A small image diffusion model, trained from scratch.
Model: 7.83M parameters, 48-pixel images, arch unet, norm groupnorm, activation gelu, widths [96, 192, 288].
Training: muon at rate 0.01, 3900 steps.
Data: trained on regions of photos with short descriptions (Visual Genome), 203450 training examples.
Rows from block 5 of a small image diffusion model, named by matrix and row number. Rows with one number belong to one channel. Each number is 128 + 32 x the weight over its row's rms, rounded and kept within 0 to 255. All counts start at 0. Numbers have three digits each. After the name is the row's rms in percent of the matrix's.
After each channel's rows are labels from the 100 images, of 14848 (inputs lightly noised), where the channel reaches its highest value: "top examples" is what is common among them. Only what is clearly more common there than usual is listed. The data: regions of photos with short descriptions (Visual Genome).
# convs0: first 3x3 conv (model.mid.2.convs.0.weight, 288x288x3x3, standardized in use, each kernel summed), inputs 144-287
# convs1: second 3x3 conv (model.mid.2.convs.1.weight, 288x288x3x3, standardized in use, transposed, each kernel summed), outputs 144-287

convs0.92 102:166085134168144193144127150154144194126078121075133122112151159092089141097127078074048159123141124106112105098077079149154138116118168079112161140090143096155096059104129147109153149094122145139179095139129163131170134207111056091135130058100088111127115090108165125108123103124143097158142187103153132140193142168143105090059138145107090127075160141110145128106136148112136151164116170101145123125093167076070133100116150132208181
convs1.92 071:125112123165089156070084148130102111185085136123122155097112164094151143127136136130151109115117137198080120139151091077111125120145128140133088122127090129159160132090201130138134137155120132134114134096140170177088086100114129242197118111153158128135145096146106053163140160162125120137109136126161150158152129083159126124143160102088185129252143131233146082115168134158166119115131076185133184098176101119140114133135107136137133
top examples: text has "black"

convs0.246 114:056133110143096126136156141124109102098130140135101100106129110137110142113103163098131111110102143152109141088083175077098099140148163110141141072124172083095138079104182161093154082145104193136113068124185100161133132118097091112105131129069106127155148110168130141132117100107164064084177133134090110138109227154100108192099066085127255114188121115140184107160096110149054150098112122158134177122188108106170191136134144128122020
convs1.246 057:106126152090125173093114139110100121068101117144166140116196188142163172150195088174127099060136120197154102127188089180146078108126101218139142151130152200112069151135165141162120146118171110102109113142074112080107157095094164122169133135168143118113114152098141073141104091102084114127147122122150102124133068095081126210106131177138043156122058115134082112138150088106086136140125191168118184093087131110078078122127084110148129
top examples: text has "blue"; text has "sky"

convs0.69 104:140210153046123121087064134147097092141097134112098108178105131148165150111132208163122104134113147101132134138124105111146121138134145135158045110097185145135142131146101091153122116089133135121049088130149111103140140177126078100120143164095163134175109135169118115148130090132106144123037097099102050111138156067138106117148109142141150115122104128128166144158118162129141087172211109125140125182126109164124060095101118083078154
convs1.69 115:094039149175180173150115122130123156085166137116143155087186175187060127121144108183144153122112125135160116135189085185135137105154058136149137168107148137086104097149141141118139115180109118064176123139142117100136178050127085060166146095119190158149173155126128107114159110139171145133133136111129206088099141141130093126117165070118175155100123096152093036142174154089072174087078131130114120150146111131166138132104147094150090
top examples: text has "white"

convs0.110 098:117058124143137143148120132200135119155068134197172114117166124077113172182117048161079131150145138105142122159184169118147118131170173153127131047143109090133123103147206138156089102115147126108132197140120088178180164086186037157154125164068134083111133116108148139146128115147157123085152081127139104151088093100143164137082114101090045124163141098147137113121139138170111074163144066129141121156111115189160137094121120148121121
convs1.110 108:123148142094173142163111189125164215134095146130099096123108090080155109174143126079144172134145137142159090145180138119089112108125101167105136161122148160118123187073088167129146118164105162151112204121094116118094157163130098117088124083102126195108130137127109176096164145098091159157184110128133138115147146100180125124173116168149194143093144165104168124099145123130147169144135160096175139114095111127117123101114174120131123
top examples: text has "white"

convs0.0 106:147125122128072118093088159115123116152153124079126103141139112143153154140068153129079138101125082066110123183150135159122168107103157110105102103081113128129081117139157144178109141090181161110127142139094132161095146106121113138056154194054127112123136107198194129178105088141155137121148086064095174061124191167111176116181145110133169103233115086155146168132115194139122121104163136123192164133107175112085165134134117140152134
convs1.0 042:113110125101167094128174175121143153101194182093109123134114098165142152134164093109135121130143137168111143108139113123115107158143133166101148109138135214164140156149130135198128126112110159160167099131107094123152116171108141126129072119118162167132028147099122191170041141090104132098138151096190096121147066095138071093113046140150132134164103080076056179083127111118115086130124093159105133114121106133115131109132116133107125
top examples: text has "blue"

convs0.86 107:136123117128150136143113091148068154137128130055131137171112136133130113097100114165095093191093137138116083086134173066074133125165132103113138101089127118149148132123153090135109157090100126135138120138061179186142108114115062174122132113096114103097105154151089119133162132103142028127073111134164119090127139123081145127148087085104214114079103072170141145119149135061118165097116132091148162111079204073121160109152095142072072
convs1.86 079:122107160088151093099110088082199125127095128176117128096196168115153137171139123147088168048157137145124130156201156185118149132108133161152168134136112200090070163146136142136169111120119117183171064133157086115106163124161191124141185124142125182092105168022108131156116103096153199114163125150139155143133099172097094193101105184139060185123127112097116098110148082120096133129082104130173157115128064137106130156090083120120105
top examples: text has "white"

convs0.212 109:136191124140070165132149129144139096124126122094136119068071130130114118121160175096088116137180149099108136125080137111177114141121125102164057120075088119136169075106152149169152109101094196113153184140146139219080123166047122145220113149105100129141110154140084094122128088098117127194147082124137122131102132072134130178125219155160163115196220165108109180043126069091122112077121116120065132155182112135112114096160115153103109
convs1.212 104:108140138178145179131114146140140146101127087144186130183154076126142114120108115145192133091160117093174216102080157119117115145106113154089174110134171207107128127162176154125126157130114131093175135128140125126187117171129145127027169129153094105132179077143113126162102190154109094103140134133092069149092128128121139157133069058173124160089102126094142124180145192163091147144153181141120123126147140107113050153090144155091127
top examples: text has "sky"; text has "blue"

convs0.174 097:152113129080137142097109140115103059102120113161129142148125117107142097068145085142178121134077109192116158130084168101135138131091101137115095114133122135157123157080124157126088131177136133120224193114114136180037135170091110170143158191116107143144119126101160087126149162173086113104141142123136119148127143146133111172114099127166178118092038140117112117052116103158138132177152164152170064142123118124089127144112114139065197
convs1.174 116:126116128114139124126106130120122125115147102129157157116106096142097116163119167149056183146172142088178087175104140105110154162135114087119166206108196112136136096170091139153134137093112118131083157171132155115207105033140198131128135083098103090181148151146122130100068136179120136151178122115135108126118138111145154129128181131159074178132165164096111061179123140094069138133102125104148168137139148135182109161104162136141123
top examples: text has "white"

convs0.144 108:130113139078155111142128115173157167144146129151167168156188142151126126113189162101081118131133113158134078124130100120118137108106137092142127105175105177129137147088080127108134071162172128148109144088176133176131145141138115127090144128100104110144139183134100157098130088099116128108100108112121157186106088099095035118144071074133095126104108126137122113169137103150154118171113156125150122108176112118101115030162111148126134
convs1.144 177:173195093129094123106122169145174097120124153099096123131142140139178111104129115142126147079125134113151114125099046083100116093140123158083109147150111095137118075148130128138073127163150110124093109080122135119088091097111101132127177113172071068155100135140137170134101129137157062094162151133147110164096129141148162081105101137141133114146066069097092119112124137147116128148176148107113147109079154069109121137147155128081102
top examples: text has "black"