python train.py --model="image diffusion model" --dataset="regions of photos with short descriptions (Visual Genome)" --train_examples=203450 --image_size=48 --horizontal_flip=false --conditioning="none" --arch="unet" --objective="v" --cond_dim=256 --norm="groupnorm" --activation="gelu" --weight_standardization=true --pixel_unshuffle=2 --widths=[96, 192, 288] --blocks_per_level=1 --scale_shift_norm=true --attention=true --upsampling="nearest_conv" --init="orthogonal" --residual_init="none" --optimizer="muon" --muon_scale="original" --lr=0.01 --momentum=0.95 --nesterov=true --orthogonalizer="polar_express" --adamw_lr_other_params=0.0012 --grad_clip=1.0 --steps=3900 --batch_size=256 --epochs=4.9 --lr_schedule="wsd_sqrt" --decay_fraction=0.3 --final_lr_fraction=0 --warmup_steps=110 --weight_decay=0.03 --adamw_weight_decay_other_params=0.01
Rows from block 3 of a small image diffusion model, named by matrix and row number. Rows with one number belong to one channel. Each number is 50 + 10 x the weight over its row's rms, rounded and kept within 0 to 99. All counts start at 0.
Before each channel's rows are labels from the 100 images, of 14848 (inputs lightly noised), where the channel reaches its highest value: "colour at peak" is the nearest of a few named colours to the mean colour under the peak. Only what is clearly more common there than usual is listed. The data: regions of photos with short descriptions (Visual Genome). In brackets: how many of the 100, against the usual share in percent.
# convs0: first 3x3 conv (model.mid.0.convs.0.weight, 288x288x3x3, standardized in use, each kernel summed), inputs 240-287
# convs1: second 3x3 conv (model.mid.0.convs.1.weight, 288x288x3x3, standardized in use, transposed, each kernel summed), outputs 240-287

colour at peak: pink (40 vs 9.2); white (38 vs 4.6)
convs0.256:54 49 58 51 43 59 53 52 62 49 54 65 40 49 43 51 61 56 56 50 41 60 50 50 44 37 53 59 46 43 22 56 43 41 39 47 63 38 57 46 40 40 63 54 51 39 49 65
convs1.256:52 49 51 52 27 45 60 37 50 49 26 41 56 53 59 28 44 45 63 54 34 64 58 36 52 56 47 51 54 55 68 52 56 69 62 32 49 51 69 47 49 73 60 52 52 44 45 57

colour at peak: brown (70 vs 33.2)
convs0.238:62 52 47 57 42 51 31 64 67 59 58 45 50 71 42 49 32 62 56 62 53 57 60 59 46 49 43 12 53 46 39 53 71 53 52 56 63 51 51 61 53 39 53 60 48 37 48 60
convs1.238:48 62 54 55 53 56 38 64 44 47 34 18 49 54 46 49 26 45 60 46 49 59 33 59 63 39 54 68 51 61 49 54 51 39 51 37 34 54 34 49 31 33 64 44 48 57 66 47

colour at peak: white (80 vs 4.6)
convs0.235:59 45 51 53 49 50 47 51 42 55 49 60 36 52 48 66 71 69 46 48 45 23 54 50 41 50 34 46 50 50 47 44 54 67 55 50 64 62 58 57 46 38 56 57 39 42 58 34
convs1.235:33 38 43 50 45 50 43 52 41 67 36 34 59 66 40 38 57 47 48 62 49 46 51 41 35 52 53 43 41 54 70 53 63 44 64 44 50 59 42 46 65 55 58 45 51 56 46 59

colour at peak: black (39 vs 10.7)
convs0.234:77 46 59 47 42 58 47 65 58 48 46 48 74 42 46 43 50 49 56 60 49 79 48 60 52 54 51 48 43 52 27 60 65 59 71 46 48 46 60 47 50 70 63 57 55 50 42 49
convs1.234:36 55 54 60 51 59 39 53 45 70 54 63 42 70 47 48 46 57 48 29 56 36 50 46 53 52 73 68 56 50 51 45 42 47 55 64 53 50 56 51 31 67 63 37 51 35 57 52

colour at peak: grey (62 vs 37.3)
convs0.51:37 38 66 41 59 52 51 32 46 60 57 46 68 45 41 52 39 45 38 44 57 47 40 55 51 34 77 40 60 50 59 45 46 44 56 64 61 50 47 51 34 56 61 48 39 69 45 57
convs1.51:68 51 59 61 18 57 26 53 56 65 59 76 36 49 48 70 52 63 79 50 57 69 63 43 49 57 60 41 61 47 44 47 53 65 57 31 48 45 57 53 55 31 45 59 51 46 50 45

colour at peak: brown (71 vs 33.2)
convs0.173:60 61 56 31 43 40 56 44 67 50 53 43 42 42 52 46 33 48 36 58 51 42 33 55 55 51 57 49 64 52 19 55 54 53 50 50 41 73 41 55 56 46 60 57 49 57 64 54
convs1.173:54 48 46 42 77 63 45 57 56 60 55 71 46 52 55 67 61 45 59 44 52 46 71 47 42 45 55 68 42 55 50 40 70 45 40 36 59 45 50 47 50 47 45 54 33 52 64 48

colour at peak: white (57 vs 4.6)
convs0.121:48 51 52 41 59 41 50 44 48 37 67 63 72 42 43 45 60 41 43 30 47 36 58 58 57 52 45 55 30 50 67 67 79 41 50 45 46 58 41 61 53 46 51 56 51 43 51 47
convs1.121:52 42 47 26 53 31 39 41 56 41 49 50 53 47 53 34 56 39 37 53 48 45 44 48 53 45 34 60 34 56 51 39 51 41 29 53 46 43 32 32 44 45 50 46 28 38 53 53

colour at peak: white (68 vs 4.6)
convs0.126:57 26 73 52 43 52 63 58 53 49 54 52 50 54 38 75 71 45 48 49 56 79 56 36 58 57 32 27 46 46 77 49 39 65 54 51 43 46 54 59 50 53 48 68 50 44 57 39
convs1.126:50 48 56 58 64 44 44 34 35 59 48 51 63 48 51 43 49 51 78 49 68 53 46 48 54 42 51 54 35 62 62 44 46 40 45 41 51 44 47 57 56 66 80 40 41 47 57 53

colour at peak: brown (83 vs 33.2)
convs0.91:58 40 42 48 44 45 58 46 80 60 42 32 64 58 73 38 53 42 41 49 42 72 64 64 40 40 44 27 64 49 40 62 37 58 44 60 54 55 53 29 49 55 40 47 50 48 40 67
convs1.91:54 53 54 42 60 49 65 54 51 45 55 52 42 40 45 39 36 62 58 62 57 44 34 40 54 39 49 57 43 57 57 51 41 51 43 46 63 52 76 57 45 46 52 46 45 53 48 56

colour at peak: black (73 vs 10.7)
convs0.164:62 50 38 41 46 39 45 56 56 44 56 56 51 37 43 58 41 54 60 61 58 25 59 45 45 34 47 71 59 65 26 34 52 48 41 55 38 34 51 56 36 35 54 47 42 47 46 79
convs1.164:43 41 44 36 40 46 38 28 44 55 54 45 48 43 37 42 44 30 55 42 69 54 41 46 34 42 56 47 46 46 53 57 66 60 51 57 57 52 69 41 57 39 44 52 47 42 49 55

colour at peak: grey (62 vs 37.3)
convs0.26:35 59 52 47 45 41 58 33 40 45 57 32 42 49 57 52 33 41 52 56 61 48 58 61 70 38 48 47 41 65 71 47 48 48 53 68 51 61 48 50 65 56 19 52 30 54 54 48
convs1.26:67 51 37 54 55 59 46 79 54 76 47 73 40 30 43 44 55 56 53 66 48 48 47 57 49 67 48 58 46 43 38 50 63 50 49 44 76 44 59 55 56 38 51 58 48 43 46 43

colour at peak: pink (34 vs 9.2); white (31 vs 4.6)
convs0.221:57 44 52 59 40 53 49 54 30 49 33 44 57 49 48 53 55 62 64 54 43 56 51 52 68 45 31 40 44 38 51 36 44 40 47 52 58 43 54 68 60 50 64 57 58 61 51 39
convs1.221:54 67 43 47 32 30 55 31 64 29 48 50 37 51 36 43 63 44 37 42 34 56 61 55 47 45 22 30 44 60 47 45 51 66 69 55 59 58 70 60 52 28 51 51 54 60 39 57

colour at peak: brown (69 vs 33.2)
convs0.103:53 63 61 65 52 64 41 55 44 48 37 59 62 69 47 60 29 45 59 61 61 51 53 48 57 34 61 46 56 40 64 56 54 52 35 50 50 39 47 68 45 58 54 27 54 54 55 62
convs1.103:51 58 64 52 56 59 61 60 43 73 55 39 49 44 58 52 41 60 57 47 44 58 37 47 77 59 67 47 54 51 51 40 55 34 53 62 56 51 43 55 33 42 46 75 41 28 28 43

colour at peak: white (58 vs 4.6); pink (28 vs 9.2)
convs0.265:43 53 38 72 39 46 41 70 59 47 66 59 40 47 52 59 48 52 69 47 33 49 60 49 43 44 29 34 42 46 32 60 55 44 60 50 55 37 75 46 41 36 58 40 59 51 50 43
convs1.265:53 43 47 45 46 55 35 53 65 37 26 64 51 46 49 46 56 39 59 55 53 30 56 28 63 57 56 43 34 53 58 56 35 38 50 57 43 40 37 51 60 56 38 57 50 43 48 45

colour at peak: grey (63 vs 37.3)
convs0.55:36 61 51 52 57 45 41 57 71 51 54 33 62 49 65 52 51 56 71 46 51 29 39 49 50 38 31 49 53 67 76 56 54 49 42 49 60 48 53 39 41 48 54 23 58 33 55 64
convs1.55:56 48 47 40 55 58 50 37 50 53 58 55 47 51 43 52 55 40 50 66 53 47 50 34 61 69 31 39 42 53 40 47 39 59 54 58 41 44 77 48 46 45 53 40 50 44 55 34

colour at peak: white (92 vs 4.6)
convs0.269:60 28 62 60 24 56 34 47 31 51 42 60 50 48 45 66 32 43 55 52 53 55 47 36 48 50 37 24 48 59 68 42 71 49 60 56 42 48 60 44 52 45 61 58 42 37 59 27
convs1.269:56 53 62 60 73 32 45 52 41 47 46 66 48 59 53 51 64 33 62 48 40 47 52 68 20 59 43 49 62 59 53 46 58 59 52 61 56 46 36 79 65 50 52 54 50 34 35 43

colour at peak: pink (50 vs 9.2); white (25 vs 4.6)
convs0.97:55 54 34 60 60 51 44 63 64 44 48 71 43 53 60 58 60 62 59 49 47 67 57 57 53 35 54 55 55 48 55 43 52 41 40 64 57 35 53 56 31 37 52 55 48 51 34 79
convs1.97:46 51 43 42 41 50 64 39 49 38 62 43 57 55 47 44 29 51 35 52 35 48 64 49 58 70 68 51 44 45 41 49 36 47 44 43 71 57 39 41 47 57 60 19 63 49 51 46

colour at peak: pink (31 vs 9.2)
convs0.2:52 39 41 47 56 53 48 49 37 50 58 52 42 51 52 57 57 48 53 62 44 48 45 67 40 41 53 31 47 61 69 39 29 55 36 52 49 55 38 36 38 51 57 42 49 65 49 44
convs1.2:52 48 67 60 55 51 50 64 55 44 48 47 49 31 61 64 39 58 49 53 73 61 47 52 65 52 46 61 52 52 66 54 62 41 49 49 61 51 47 57 59 38 40 50 51 45 46 52

colour at peak: brown (61 vs 33.2)
convs0.72:66 36 57 52 59 50 60 56 47 57 54 56 46 58 51 61 58 51 67 49 49 57 50 39 43 53 57 52 65 58 63 32 46 58 38 49 57 33 53 38 41 49 72 51 52 48 64 48
convs1.72:41 56 55 54 64 45 35 51 57 40 50 50 46 47 49 46 53 46 56 35 39 52 56 48 43 50 38 63 45 56 43 67 53 58 58 27 45 54 50 61 60 42 54 49 48 70 47 50

colour at peak: grey (92 vs 37.3)
convs0.99:40 50 53 41 63 34 69 55 71 66 54 51 58 50 57 50 40 63 55 57 52 55 63 50 43 64 58 45 61 57 75 65 37 46 39 63 45 35 67 26 45 62 61 51 37 65 37 46
convs1.99:45 46 44 58 47 64 40 65 42 39 39 45 47 37 40 72 53 67 66 37 36 38 44 54 60 66 60 51 43 34 45 41 67 49 52 47 45 41 37 54 60 58 44 62 56 49 39 37

colour at peak: brown (64 vs 33.2)
convs0.88:43 32 53 50 53 62 54 53 82 53 56 61 53 61 64 52 44 53 53 62 36 64 65 57 51 59 48 55 72 44 68 62 54 47 55 45 45 55 54 37 42 52 45 41 59 55 53 50
convs1.88:47 62 58 44 69 50 67 79 51 58 52 48 34 39 53 41 34 59 49 25 42 55 43 48 43 40 61 68 55 48 43 43 42 62 56 47 54 53 53 46 56 53 46 38 54 50 45 38

colour at peak: pink (28 vs 9.2)
convs0.68:48 34 24 42 44 53 61 60 63 58 55 32 54 55 47 61 60 37 54 62 60 48 52 66 45 35 51 61 53 50 45 59 40 65 39 58 64 65 46 72 48 46 56 61 53 38 51 84
convs1.68:36 45 40 38 49 58 59 52 37 47 46 67 60 59 34 57 35 50 47 56 64 52 39 37 68 54 49 54 51 55 53 45 30 46 67 42 58 45 66 50 52 43 47 54 55 74 39 40

colour at peak: black (45 vs 10.7)
convs0.42:49 48 67 35 55 58 54 45 68 54 51 36 46 44 61 59 44 50 49 57 52 57 36 57 45 43 41 60 41 54 41 51 50 46 55 50 58 24 45 46 47 49 53 56 30 49 58 38
convs1.42:51 55 31 54 44 61 49 57 51 60 56 48 27 53 62 72 49 63 69 44 47 52 50 44 51 52 35 55 76 43 42 55 47 54 55 48 40 46 54 61 40 35 47 42 70 43 43 48

colour at peak: orange (30 vs 1.4)
convs0.12:37 71 49 40 59 57 48 64 82 50 50 53 48 41 42 65 51 55 51 52 58 39 51 50 45 46 56 55 53 29 37 61 34 32 49 51 50 49 41 50 58 40 30 47 54 37 48 72
convs1.12:51 52 21 52 65 60 59 49 52 40 50 35 55 61 43 43 36 55 62 64 45 64 60 61 31 45 61 36 62 42 51 25 44 29 53 44 77 41 68 46 50 61 49 57 57 56 46 49

colour at peak: pink (34 vs 9.2)
convs0.6:49 63 71 79 49 48 59 53 46 47 33 48 51 54 56 53 65 52 51 35 58 64 48 41 54 43 34 59 59 34 58 41 60 63 70 60 38 49 40 50 60 38 45 38 44 37 47 75
convs1.6:40 53 53 44 54 35 25 38 55 46 43 48 61 53 39 64 53 59 48 71 53 47 55 42 62 61 68 75 48 57 41 51 70 57 34 52 50 52 61 51 42 52 52 50 53 57 64 42

colour at peak: grey (66 vs 37.3)
convs0.216:42 38 37 48 40 46 54 73 54 42 51 49 62 57 71 46 52 42 58 54 46 58 53 56 48 36 63 46 39 44 67 47 70 36 33 34 52 61 46 52 47 60 40 52 43 44 46 34
convs1.216:63 51 62 54 52 40 50 49 58 53 42 48 45 47 45 51 40 49 48 36 51 59 61 43 67 49 56 50 43 37 49 44 35 50 38 57 50 41 33 50 55 72 45 48 52 46 36 49

colour at peak: grey (73 vs 37.3)
convs0.150:48 52 76 43 31 46 56 58 56 53 46 50 48 67 44 61 48 51 45 52 58 56 51 43 40 55 50 31 56 44 61 51 35 63 43 60 66 80 42 48 41 53 42 36 56 43 40 57
convs1.150:65 57 56 46 84 40 47 46 45 53 46 62 39 30 61 59 41 56 61 49 36 63 50 68 43 48 55 66 49 59 45 38 51 32 51 72 59 45 54 61 44 46 52 55 52 63 70 52

colour at peak: black (67 vs 10.7)
convs0.266:52 49 38 41 57 54 49 57 36 47 47 39 31 57 49 53 40 48 54 41 54 40 43 61 45 60 39 29 62 58 43 42 31 38 41 49 40 68 61 53 37 71 60 42 55 63 58 64
convs1.266:56 45 51 49 45 57 54 62 58 50 47 44 45 51 49 46 47 55 52 64 50 62 47 69 68 40 58 59 39 55 54 55 53 43 48 48 61 45 51 33 54 42 43 59 48 44 61 46

colour at peak: pink (32 vs 9.2); white (27 vs 4.6)
convs0.28:35 60 54 48 48 53 52 36 73 46 65 52 48 62 31 72 60 42 35 40 42 42 39 63 54 61 42 52 51 54 49 44 52 52 42 51 39 52 62 59 25 45 54 42 46 42 53 74
convs1.28:30 51 67 45 39 48 50 31 33 65 52 49 60 53 62 47 58 39 53 67 39 43 55 65 54 52 60 44 52 47 62 46 52 54 50 57 63 42 57 50 64 53 55 52 62 42 59 49

colour at peak: grey (65 vs 37.3)
convs0.153:67 71 50 40 41 45 66 56 67 57 48 46 63 69 79 64 54 50 52 44 45 51 49 63 41 33 54 27 37 54 51 35 48 45 42 39 39 60 49 35 44 54 58 44 60 63 49 61
convs1.153:51 46 37 50 48 54 33 58 35 41 50 55 47 46 32 56 53 57 65 69 59 51 36 55 69 46 45 54 37 38 51 51 50 48 51 32 58 44 60 59 25 28 64 58 55 41 60 35

colour at peak: black (70 vs 10.7)
convs0.16:55 50 55 45 44 50 50 45 46 39 59 49 32 49 34 63 33 48 47 65 50 35 51 44 47 48 47 52 63 47 40 62 49 58 42 58 33 57 56 56 60 41 45 43 50 47 44 44
convs1.16:35 60 34 37 52 61 41 65 48 48 77 65 49 28 53 57 38 58 47 49 46 50 60 53 64 32 73 50 52 40 46 48 59 61 48 48 59 49 43 58 57 35 37 48 56 48 57 41

colour at peak: grey (71 vs 37.3)
convs0.39:37 52 49 62 54 45 68 61 34 43 46 47 56 60 82 53 49 46 49 67 35 40 60 47 60 55 48 25 54 53 62 52 48 42 45 57 42 46 50 49 48 50 34 49 59 50 37 45
convs1.39:58 45 53 50 66 59 39 54 51 23 62 61 45 40 50 57 54 57 21 51 59 58 54 60 27 45 57 74 61 39 41 51 68 44 49 49 49 44 43 52 50 30 57 63 51 67 48 49

colour at peak: grey (62 vs 37.3)
convs0.54:39 55 65 42 63 40 47 51 41 48 45 32 67 45 40 45 35 46 53 52 60 56 40 53 57 44 59 42 39 44 51 56 66 43 45 42 44 56 47 58 54 40 43 29 54 49 55 49
convs1.54:43 48 38 52 51 55 56 62 50 47 43 63 41 35 58 79 53 57 63 57 53 41 55 45 35 63 88 65 52 50 45 34 49 50 65 43 51 48 60 52 54 20 46 41 51 54 59 55

colour at peak: pink (43 vs 9.2)
convs0.116:41 43 59 61 64 44 43 70 61 41 50 87 43 34 62 43 61 52 63 40 45 68 42 50 51 62 47 58 65 53 63 44 44 44 58 48 56 54 61 56 47 45 42 40 43 53 39 53
convs1.116:37 55 53 44 41 48 48 34 42 42 46 54 60 51 45 56 42 38 39 50 40 51 65 44 53 39 54 32 50 55 42 58 32 70 38 63 56 48 47 35 37 43 42 45 59 45 46 54

colour at peak: pink (25 vs 9.2)
convs0.77:58 67 33 58 47 46 45 56 42 53 41 50 58 55 70 50 56 55 55 55 43 39 36 62 44 24 57 47 54 36 52 50 44 49 58 45 61 31 48 51 50 37 61 53 52 59 34 58
convs1.77:54 51 53 56 60 46 55 55 39 39 65 56 62 54 54 39 51 52 32 51 48 66 71 31 53 45 54 55 53 49 50 47 29 73 47 46 40 54 52 41 42 48 45 42 62 29 45 38

colour at peak: grey (64 vs 37.3)
convs0.20:57 34 34 41 50 54 64 58 70 54 50 58 51 50 30 48 44 52 59 53 43 63 59 48 54 28 49 62 62 56 75 60 57 57 57 56 46 54 47 43 53 50 13 47 50 50 32 29
convs1.20:40 53 41 39 56 60 69 44 43 46 59 21 61 35 58 40 24 42 57 32 54 46 70 49 41 46 52 61 52 50 53 52 48 52 39 43 37 41 44 51 63 55 57 43 56 48 66 43

colour at peak: orange (31 vs 1.4)
convs0.166:82 53 44 47 49 51 42 46 52 55 47 41 48 52 57 51 35 50 59 50 37 50 43 63 46 42 61 47 53 55 51 54 28 51 46 52 46 41 37 42 54 50 52 45 57 43 44 71
convs1.166:44 60 38 59 38 61 53 59 54 72 62 47 43 20 32 58 45 52 41 59 57 54 30 49 56 52 70 73 61 43 45 59 57 46 60 80 68 44 62 49 47 35 49 54 52 43 63 36

colour at peak: grey (65 vs 37.3)
convs0.64:62 65 55 29 37 49 44 29 46 45 51 51 47 47 24 42 46 52 40 54 62 73 49 55 48 54 64 57 43 47 43 41 46 51 57 51 66 39 47 34 47 28 57 65 54 57 48 41
convs1.64:37 45 27 82 59 51 47 24 34 55 52 51 57 40 44 51 36 44 77 36 54 54 41 40 44 48 49 50 42 42 56 49 57 49 43 55 30 57 25 51 48 62 33 40 44 44 46 62

colour at peak: white (77 vs 4.6)
convs0.128:48 40 57 55 44 48 70 65 50 55 47 44 54 44 40 51 26 57 65 50 55 44 55 63 69 52 50 62 64 49 42 50 43 48 37 49 67 54 36 50 50 41 43 34 47 53 54 38
convs1.128:50 40 44 42 57 52 51 43 37 40 37 62 52 30 44 59 73 45 49 59 25 57 56 57 55 39 60 33 36 44 51 50 49 50 64 52 48 44 54 59 38 32 39 45 56 65 43 58

colour at peak: white (68 vs 4.6)
convs0.124:37 37 57 49 37 42 63 52 44 49 35 58 51 44 42 41 53 43 29 58 44 41 49 40 59 65 39 47 51 53 68 60 40 55 45 63 57 52 52 32 55 36 49 42 56 44 49 48
convs1.124:64 50 46 57 45 44 35 54 46 38 51 26 52 51 52 55 56 34 49 43 40 50 44 62 34 49 56 31 46 48 59 46 74 37 48 53 35 52 40 64 49 37 52 62 48 40 45 52

colour at peak: white (76 vs 4.6)
convs0.185:52 45 34 43 51 45 50 40 50 53 51 55 37 51 32 38 37 54 42 47 48 59 51 48 43 46 24 38 56 56 29 64 50 49 40 61 47 59 64 42 39 57 46 54 60 50 60 25
convs1.185:61 49 40 49 51 42 62 37 40 44 45 42 61 38 45 37 58 51 31 63 55 49 45 47 53 53 62 55 63 35 82 55 68 58 40 57 43 48 49 51 47 70 49 48 47 55 39 55

colour at peak: white (76 vs 4.6)
convs0.40:79 59 44 39 26 49 55 47 48 62 36 66 61 58 41 59 41 58 36 48 53 66 52 50 42 55 40 45 48 45 87 45 39 28 57 50 46 44 57 36 33 48 40 43 54 52 46 54
convs1.40:58 54 46 45 51 45 62 52 48 54 60 41 60 49 69 47 59 34 47 72 34 43 42 53 66 67 58 49 56 52 53 57 48 36 63 45 52 52 51 54 59 48 67 57 50 32 35 42

colour at peak: pink (49 vs 9.2); white (43 vs 4.6)
convs0.34:37 55 36 43 50 37 47 37 56 46 54 48 63 63 51 51 59 42 62 57 38 61 56 56 34 51 55 61 53 46 54 78 52 72 59 63 38 67 51 47 62 46 51 45 56 40 39 64
convs1.34:43 43 46 43 48 39 43 51 60 65 61 55 62 27 45 47 47 39 27 45 53 64 42 50 59 56 60 64 34 60 51 46 29 53 54 31 57 36 34 59 48 57 57 37 47 65 56 52

colour at peak: black (83 vs 10.7)
convs0.110:47 42 44 53 40 46 53 41 49 46 44 43 47 44 49 39 37 65 39 45 44 40 50 48 51 48 41 40 50 35 86 45 46 46 68 56 51 44 49 66 37 42 27 42 50 43 47 58
convs1.110:43 59 48 46 56 55 39 40 70 66 60 44 53 67 53 43 55 68 46 53 30 56 42 52 53 47 51 66 60 53 45 66 50 51 54 48 40 64 33 33 45 42 60 45 57 50 55 52

colour at peak: brown (61 vs 33.2); black (33 vs 10.7)
convs0.202:42 41 57 59 73 53 52 52 50 48 55 62 57 61 52 39 48 46 58 29 41 34 44 51 35 44 48 31 54 25 56 37 61 44 38 39 55 44 44 49 42 50 43 53 66 48 50 57
convs1.202:46 54 63 47 33 57 40 55 60 65 51 37 56 44 64 51 52 52 58 73 76 63 33 56 48 37 65 38 48 45 40 53 56 48 53 46 51 49 58 46 59 54 40 39 55 46 40 49

colour at peak: grey (65 vs 37.3)
convs0.27:53 26 56 62 58 26 59 38 67 58 59 45 55 52 61 49 56 43 50 62 55 54 40 50 50 57 54 47 54 45 66 32 28 51 36 58 56 38 32 34 45 36 56 51 53 54 52 68
convs1.27:56 48 50 40 54 52 68 56 44 50 59 59 37 48 50 47 31 40 50 54 52 54 46 67 39 46 50 46 39 65 55 57 46 51 53 66 49 58 62 51 55 61 63 55 42 56 55 48